From a checkpoint of a small contrastive image-text model.
Model: 4.95M parameters, encoder arch coatnet, encoder norm layernorm, encoder activation star_relu, encoder patch size [4, 4], encoder depths [4, 7, 4], encoder widths [48, 96, 192], text encoder width 128, text encoder layers 8, text encoder norm layernorm.
Training: adamw at rate 0.0011, 6300 steps, batches of 256.
Data: 203450 training examples, 7.9 epochs.
Rows from block 11 of the image encoder, named by matrix and row number. Rows with one number belong to one attention dimension. Each number is 128 + 24 x the weight over its row's rms, rounded and kept within 0 to 255. All counts start at 0. Numbers have three digits each. After the name is the row's rms in percent of the matrix's.
# q: attention query, key and value (stacked) (encoder.blocks.11.attn.qkv.weight, 576x192, the q third), inputs 96-191
# k: attention query, key and value (stacked) (encoder.blocks.11.attn.qkv.weight, 576x192, the k third), inputs 96-191
q.89 090:103126127118110117123137126131157124077150111107100133128112115108130115111083113165156139107184128095176121152113145125127113074159110130128094128127161148125174143116136110111108191110123154120111128142098110116166145107142091127126135157113150132145129131125171078112171088115129148138
k.89 097:105126111139148120136108102114136121142114077177149178078126125093129139089177114092101142129106121108128118141106115192095132164082112105154108110138134103113103099111163148092132120134164106125151137110123112135097133105115150122107134139130126103144120141150123132162130141101133114091
q.90 110:135121115126137128135141151109119087126134089111134134117150080092112161129143143142130094064117146143134115115098127125093131088135093097113159139122144093090140073106187128107102102160109127136103100131100098123148141113165169144146146154177091122095131145139137134141156096142114132136
k.90 104:143126176118134134087130088151127150137127148161134111142147150097159134101127059128108137108082078085193179121120120128120109160148120183100121104134124158146098103127106119137128091090157140132167140112152188124126129135116111140162121130144134155168122146130089167127106153131178148067
q.91 089:115108145171137152135095134143097110138137093118116110080130149115158150154148137145125143160134131142096124123141105109118065098118128156141116108108147141114142103094177109128125140137123132131114119096105106146145117075138118151084147100107086114123083146119117063122130135119133156130
k.91 097:120147155123121136131118132148162142108103167133141101137124073151115124080114123076126115114130154129143164124134121174107152158123115134145122123189157125105106146136095117094116137130137115119126156139169141121097099152117116089171110113118202156152147135153143166118161130098116102147
q.92 092:170119126193111134144108100128111098142090088119122125102143129117095129112159145102088162193117121145113090172131185114131124172089140166103147155144116102130140185126127122111127163161132117115135121120112097147161134104120126124125127066174156133115156128148133119127069134145094117127
k.92 098:116155146104102114138110150156137156113175138108144107151120101145117140140144122148142124124134158096127130126133081126097104092124117107112097109110143150133119096088130094098126174070120150119082149138159128149134132121162113114129161164091111150118089115096151086098154135106136129172
q.93 088:136102125161136106130097094122098114140114119138132153109101123120138179129169128128120131140147141140123121123097147107129110121136110126134182137153092087111114084115127146126104070159169140176110115113095122088137113136163123156134122131180128132112120143160154126105143141142097104119
k.93 091:163157143105110144086135162118121133125144137095099106146160148132183161109108106127115099108099120119154167098111098122152096120137081140078120115101158144186125119122124117136124099140141158089155136101155139173143185135113124156138126116158123148142121097124103142108117098093161173103
q.94 092:129134098130157131134125126143169115155100131118120110126165165142139119163092145123178084112146113113099109088125128111147117125131127111114082104079110152155165117132174140154148145142114146122160145146164104144131123115134146144133114120123118131104084099095111117147126115075162162166
k.94 086:123139099118103162173133117104119140126152127144145128120128109111134163088132127142108140112119155184121146157122128098094133128171131155134139107164144118089124144112083125099095150133150121175103169119140103107108121085119118105128102150153130089148145139130133158127193125112146076093
q.95 092:111117143122125129111119127097114113134134139127128116147161119105169169167151132135147117123167128143147155121137140105155091175145111103093132127151143115091139117136151119129112068146121084162100109149104124153138124113108117171155151152142101129148169138116142128111132136116170100122
k.95 098:108122093072150147116133127143094141134113148143116123161136150127187156147094132149115114116142110140152131126153112119115149110128116155138138179138137165143135163092105110127122124119142152105172152103153142077121127125142122086137067088141194155144084130137072147102133098145112136149
q.96 095:190169142098142112128138174114112144140139108094076137145158180121172135118154103165098101132103109141123117124092125155168109110141080138084126101114146139125143096119142137138138095126152134132139140117107110140147173122128118160112121151124112100109115102112117112123095152156141156106
k.96 099:182097121141136123110112136148115125086094072144104115104145120109112150110116112101075108099110097095140133108109109132164131143117090117089142109111104093176104101107132125123117096119119169092155120097158153158115133127129163091119124098144129142183131104150135129157151085104103146153
q.97 094:114113155137128123132104119160097118144114123162151097130137081099121153095141114089083122198132154108113128139127116153130198154114185127183129125134099099140138133112111113107112169106128145134113126146132127133131126127091137106135170127177153148165154121129154128090137089079081124146
k.97 089:088096089098122148119128092094142127141118141128131178117112169139107118186144134209178140125138115139144106103170179104086089112112124145123140104089161161122096151144146181124132104127113095152089090125084147092134115157144142141138136148093106137084091150126114106140110160166112135132
q.98 098:107121123119132131158088144114164098089146162134177168162143156122148177132123130130139119118106129125152163114074163161074143152119144103158116121106154089107101138092105143101061126146113122150133127140175109100137174185121151120166125165142117111146141099182149132120148111120114113137
k.98 106:104099127134103141140126099139119155157103137148086142123112139121115102150160115107126104167108142138143093164146151106110118156081157175128155138153107129100119151143148151124165131141161113138105117144083120107118107136129093128113136105144169142087093163149068122149105132135145109115
q.99 103:096119104127106138128103126139145082126152128155165132138096102132104115114105145137140126109139141138145140145121139148115159143118180108213125151123131099139122143107129114130099169097092122138109100124138106110131111146128140087177156141134139156146140142178134127124130080125097101163
k.99 095:094158149120115125137134116111147176161134168116134145147072206143156082148142123168146160133148119186134106128110173116104099160141130164125128148122116131108153147134122194142129145146165103151102118122099113108125142143137121159108128119131097108105101143134124128127073163144126098102
q.100 084:177122178094084107125106142122141129134122153130149069158158134129124143137126111123140160128135117133166151066125083144113109123128145114077114105104123158168157114112110115116122081153119117127112121178145151163110112138084144140122120137126122166119142112114112148114135129112148149143
k.100 076:192093113148153084090141152098100152121134127118101137076132134166149106125091135147108097167112126141102168113156131090162141063132136127131165153107143149178169097092151115131140094129139122149159134107115120108127118144117128135135133079139126135091147116159119106099151139156122130105
q.101 104:158150113132123140158135184127113154142130134118127130159130129105164122115143122140137171139061149131089144086131112110113075114118136110105151121123140137150127094067110136069120119138184098132114119139130112136157132159150132158131131107130086130131116114157143110129132187138158161108
k.101 092:149073142150140098110102134133078108119141124135101117116170131103112115143144134089086086159118119098149153129145138079154152124115148147137149151115104116117125157152166117123105151156099095109099117141086104145128139105127138164116110061164141149103119113143102113135154081126134143140
q.102 096:114163118129098132125132083121146118123130113149135164132129159167166124103109151102121126099126101157141105155112164107100135104128134163121128190145144137105130164156122135117112144153158135124177125085103129110114149120094114103137116125171156131132145135102133154143151106117135106101
k.102 084:103133130123095116179094123154136144157105158136126137134107154131108133097146122108146116170138143104082141118150103185075129179054143126161084083107129133112100152117119148106141153118109117119120173146138134139127105133128116146143102147124151123145099122138129139127091152139157127159