From a checkpoint of a small contrastive image-text model: encoder arch coatnet, encoder activation star_relu.
Rows from block 8 of the image encoder, named by matrix and row number. Each number is 50 + 15 x the weight over its row's rms, rounded and kept within 0 to 99. All counts start at 0. After the name is the row's rms in percent of the matrix's.
# fc1: squeeze-excite reduce (encoder.blocks.8.se.fc1.weight, 24x384), inputs 43-85
fc1.0 116:57 47 80 48 53 74 38 57 51 53 68 59 53 52 45 24 52 48 60 48 54 56 60 93 51 57 50 41 42 61 47 49 61 61 61 62 41 54 63 41 51 18 57
fc1.1 122:57 53 34 56 40 45 46 57 71 57 56 51 71 62 61 43 41 61 71 63 49 44 59 32 53 42 50 55 52 45 56 72 40 60 41 29 73 70 34 47 32 55 82
fc1.2 086:66 52 75 43 58 79 47 55 52 41 60 52 59 57 49 27 53 63 44 48 77 65 51 99 44 58 52 20 94 79 50 58 99 53 54 50 54 60 62 40 51 09 56
fc1.3 037:64 22 46 39 49 52 28 50 34 57 49 61 49 26 43 51 53 37 54 15 41 71 48 55 39 35 24 27 46 62 18 49 42 53 47 37 32 21 61 50 22 24 73
fc1.4 095:42 60 44 30 42 60 82 47 47 64 49 39 56 37 56 56 61 40 79 42 63 53 54 48 47 62 52 39 26 30 36 61 46 50 55 45 61 35 35 34 35 50 39
fc1.5 131:68 48 36 68 40 52 49 55 71 55 83 53 72 81 62 53 41 49 65 55 63 58 70 64 55 55 54 80 47 75 75 57 55 51 56 51 75 76 48 67 41 40 61
fc1.6 111:54 62 56 57 77 62 58 70 52 60 55 66 43 61 38 46 66 58 36 58 58 69 39 78 58 43 61 56 62 53 46 35 72 53 66 85 41 52 96 73 89 65 50
fc1.7 160:38 56 63 47 33 53 63 46 53 51 36 49 59 00 52 56 66 60 50 55 23 42 42 21 52 33 51 38 36 34 14 49 33 53 50 47 41 19 59 50 46 57 54
fc1.8 047:34 41 53 16 38 35 47 47 26 35 39 40 50 57 40 54 22 18 34 42 49 30 35 41 39 53 53 57 56 50 33 38 85 35 31 53 55 37 38 57 34 66 50
fc1.9 029:40 54 22 24 80 28 24 61 45 40 21 25 53 21 41 51 47 43 62 47 49 62 52 50 64 52 45 44 42 43 39 59 63 57 47 30 45 19 76 40 70 84 44
fc1.10 099:44 31 16 54 69 60 43 48 54 44 29 53 50 63 51 48 64 77 57 75 42 18 37 49 54 39 71 48 69 31 59 45 47 55 57 43 60 43 53 11 68 72 77
fc1.11 108:58 44 73 54 83 58 59 47 56 53 57 67 69 39 49 42 54 84 53 59 58 56 53 65 38 58 30 49 65 58 84 60 86 57 39 51 46 48 77 59 61 31 66
fc1.12 106:29 60 72 53 68 42 49 43 45 47 46 60 69 45 49 63 51 46 54 37 42 49 59 52 45 94 59 48 34 77 64 31 56 58 46 46 33 56 40 04 39 70 37
fc1.13 030:74 26 26 56 59 46 22 50 49 68 48 77 45 52 46 22 39 55 37 32 58 56 44 57 52 58 45 64 50 84 44 45 56 20 49 51 50 66 52 44 67 57 41
fc1.14 102:55 64 45 52 31 52 55 47 52 59 61 57 49 51 55 46 38 54 56 44 43 54 69 40 46 63 47 34 41 63 48 60 56 54 38 33 63 57 41 26 32 33 60
fc1.15 096:71 57 56 39 55 57 63 61 43 68 59 48 59 53 38 73 55 38 44 31 68 77 56 52 58 83 79 49 67 63 46 37 64 37 57 62 38 49 63 53 62 69 35
fc1.16 122:72 69 77 45 64 59 66 59 50 66 72 60 35 64 50 64 68 55 52 60 48 84 53 66 48 36 55 61 45 55 46 52 54 58 59 73 44 53 71 95 56 40 48
fc1.17 106:66 70 57 44 20 55 47 49 53 65 70 62 58 39 62 42 55 43 61 49 51 50 59 49 55 50 58 44 34 74 35 55 38 56 45 29 51 72 38 35 41 37 52
fc1.18 106:59 21 45 44 53 50 54 57 53 52 19 55 54 47 46 69 73 60 51 36 51 64 34 47 45 01 43 56 96 41 38 36 40 58 56 53 62 49 53 92 18 28 51
fc1.19 100:63 42 67 46 52 71 48 51 50 36 58 65 43 63 58 32 47 59 51 70 34 49 59 81 56 52 55 50 56 69 54 65 49 63 49 61 51 64 61 30 48 27 61
fc1.20 086:36 40 35 66 75 41 57 45 51 31 26 53 72 72 47 60 44 67 44 52 68 27 39 80 49 62 43 51 84 54 95 55 62 52 59 50 66 75 67 53 37 40 69
fc1.21 103:63 46 70 71 60 56 61 46 75 56 75 63 82 65 60 51 38 71 63 52 33 38 59 30 57 61 59 74 44 45 85 50 73 56 46 29 76 61 62 40 65 70 69
fc1.22 094:56 65 80 43 73 52 57 50 51 41 36 57 53 52 53 70 61 53 54 62 65 48 54 39 47 53 56 49 44 88 59 28 76 38 48 50 38 60 30 17 54 28 47
fc1.23 092:61 28 46 53 26 51 59 56 60 63 75 48 61 21 53 64 64 53 73 48 66 73 77 78 53 58 57 57 50 47 20 68 46 53 57 54 42 46 50 62 28 37 65