{"translate": 0.06, "embed_dim": 384, "encoder_layer_scale_init": 0.01, "encoder_depths": [4, 7, 4], "learning_rate": 0.0011}
Rows from block 4 of the image encoder, named by matrix and row number. Each number is 128 + 24 x the weight over its row's rms, rounded and kept within 0 to 255. All counts start at 0. Numbers have three digits each. After the name is the row's rms in percent of the matrix's.
# fc1: squeeze-excite reduce (encoder.blocks.4.se.fc1.weight, 24x384), inputs 288-383
fc1.0 122:114157112139127146136107110101141175140174124089154132131143119117135131125165113057083130137168118096145130087153134105129141155139155146153109151085159169171083103121111118118131142130136151148132131136109099158156159160153118141174117142128132143073120100103130141127136096157129130122
fc1.1 115:117128137101128132160072127147124125111154101147124128092136128114132158135112120083163115137127145134152129131151157118159098089143165152146167101145154147142137149166140135179132126086115131136124101107093123138126106119177129130128139146163131144134108136120136108122132084125153141131
fc1.2 155:189144157129120120084130123161090075125022100156038120122121171131129117183106162163127111156105164141117142151110139133146132128143126110139152153159095129104165146093151149131138119150141167081124124125185142099106129172121166097166129146122125120144115115190141119124129148130152163133
fc1.3 037:162109085104145113144101136154150104122115103147114115115144123130139101164093110116126121115144106144149184139126141117117159112140161082129115140107109171069104110148122140147103132090126124124122152043155123108123128140112130128132110111137179151140127153090135084129133117145097153144
fc1.4 103:113141133126145136127235124113144050136078145118120132147128095141122115132145125201102129136105128153090130141144132146110122133132098121115091156167076131091151105124126132115130094142147163125140160146110204104125147125123119108109121113115136124155202172111118123137113158103129148140
fc1.5 052:125127133086138070135137091108087138101141119136127076120075123117058109127116143098120129108108132122131116127146133118139130108085105111098118110125096110110129145154111080091126079111103123137129126109126118116128137108148119141118155091122086114127100121103117139097117111130098140132
fc1.6 122:122166141117135120093082099173128140144107112167122148150131126156128157134125128127121105137135091139169161129171138169132155114113160121135141132093171153125137169161179112092166124101130193170144109158141158133113152109159127146104125138165144128106121165168161112114152106112116154116
fc1.7 121:129135104153138127140175125091122146128140124114124135128134175128141104132147102100066146131148139084137149123080135093127170131118157141129119130089088147135126086136098106103132132131137125131146169117129104143137172137087155142173123116134132132085149115115137133139164130151149142122
fc1.8 117:090124153155126146106164139110173161157181168117158131149171119161139115167128143142114120123116136113107141124108163151134102182155122142148139129109139130159086117147114132100108119153136089147119158172098145108142105114146147114139153151137133137150143153075134123129100144136111133154
fc1.9 039:104189107152122135123111125126125133130124111106114135142155132141112130132112159109103135129126142089081163134114156126143160112177090102128118089118119131160123129113120147100122053149130102134116114130099135106104119144150112116127098120109138134128145117133116111098137142146119121127
fc1.10 121:107125109155126143178092117113159149114187121108162138135169090117115151160130123154110131117141154129130134114171153129134086097116129138150151119164158167136093132139107116167119110111122104160126137165063170104139114126182145145135147162163128170155128130090113128111094087136142158124
fc1.11 037:069142085115124126103099162136139103100144112110133105124120131127139161147110133080160111190115102107115123127142112147109165112104133158130151101109116094100143124123136101116137113139116140113108103164143151143146103088136116150109097094110116127118125116055125129135073114107136106141
fc1.12 038:136099110117134095146144138118147150129082117120126114095108130100093107105135137128123100155118101110164147114144119143116092088067172080148130142081190138149123131161121113116113124157107166110113115120130153191108115162102160102102126113098125157124118118183166085115086149140105093156
fc1.13 130:121169092154125143156165098118150170133165054098142120155109125079126165139148085135094124116138129081139127098140128076124140107100124141138117149109159153164085099156112137097133133099130097168141142151105117136146136127162158155149125116158140164120157158095111122123105108141144168104
fc1.14 116:150060129123140140165092126131126114105133104138119120106090150130165173102156121118128148134114135148154132137166129122159136090097136140130127139187145139140139090143115129188132117105126142150125135106138135089106128126167132145121123141135124172149131142174118109122129114149168150121
fc1.15 036:147133150152144120121091132123103144114108101125108111094154150142117156098106174127113145081158098126126117133142090096151155143054145125140091164110097114117108104111127114101116125136114133152162124140098125136174125109162099108171109111147136131079174138106140128165114116088111117129
fc1.16 106:056113153126152112160120162143149155117175154114162157118157059156158133174102168137154132156148151122115128146107172142142078127112120146150132133143167105169126150146147119148138138110148067134128132119073140156168135093132133149115156128135143143157179146073096146144130114133133084109
fc1.17 106:147127156124153114076082166149136134126114123142064129124154174138124114099126081164137113129105135163127140149132124144143153145163113135132159099126068141117177164159140112117135141144149154106154056140154128083113109133095153142122124138140139100160095138164154048114121144078123150133
fc1.18 039:105081145131112163156115139121111140099150164130146109108158118112133125140158101108080135074153138101120104128157128107121139148142102113084118135112129112145127141149161132143094131124122099128133087040140108125097118099114123088137094109069145108126131154105145100128118123144132127123
fc1.19 114:123128109144138158119160128105162167150164170099178131120120148132157130064123092128121162132134123120167119095123162134167143214161151133133104139134139124167086115106098139162133131175129113113112120110114114129129137132157130140151134151134126136137105107095110128126128155140127139142
fc1.20 152:130120123141122158125176118088165140140162143097201129142113083116151150089126090193116125117109130130133115110155131139122114169169098149126128138197175132144100121100102148140126133140129074150133151115105113113152107118182187162114137148136127171168124143108115132145085153166116137153
fc1.21 130:146175169147137130084114123166109154140116119143131135156130128100129116101129112123129106130139113137137135122147117125131141157164140096130182141108156131133125158119197133100173159143137137152140148156203083127133162128129165133130116140141144118126099108200161145126163138149087139138
fc1.22 037:160098104138144084153108162099126109116174129093109114137111128148082168147121180145109096148086120105126127144163132150112155124081153107127122126102130115154145141156160083132124127123172115160097149122114122143122163101137102104097106070147150118161127106122129114146113103116130129082
fc1.23 037:095135093123128094132127083047134118108148110124087118111121083092140137147125093136110120102105096132127118132088142143080110104108115137103141161135155136027095138166155147132128145132096100125107107148132134140109125132140090149152112108101081129089116101151126133149130155145107158126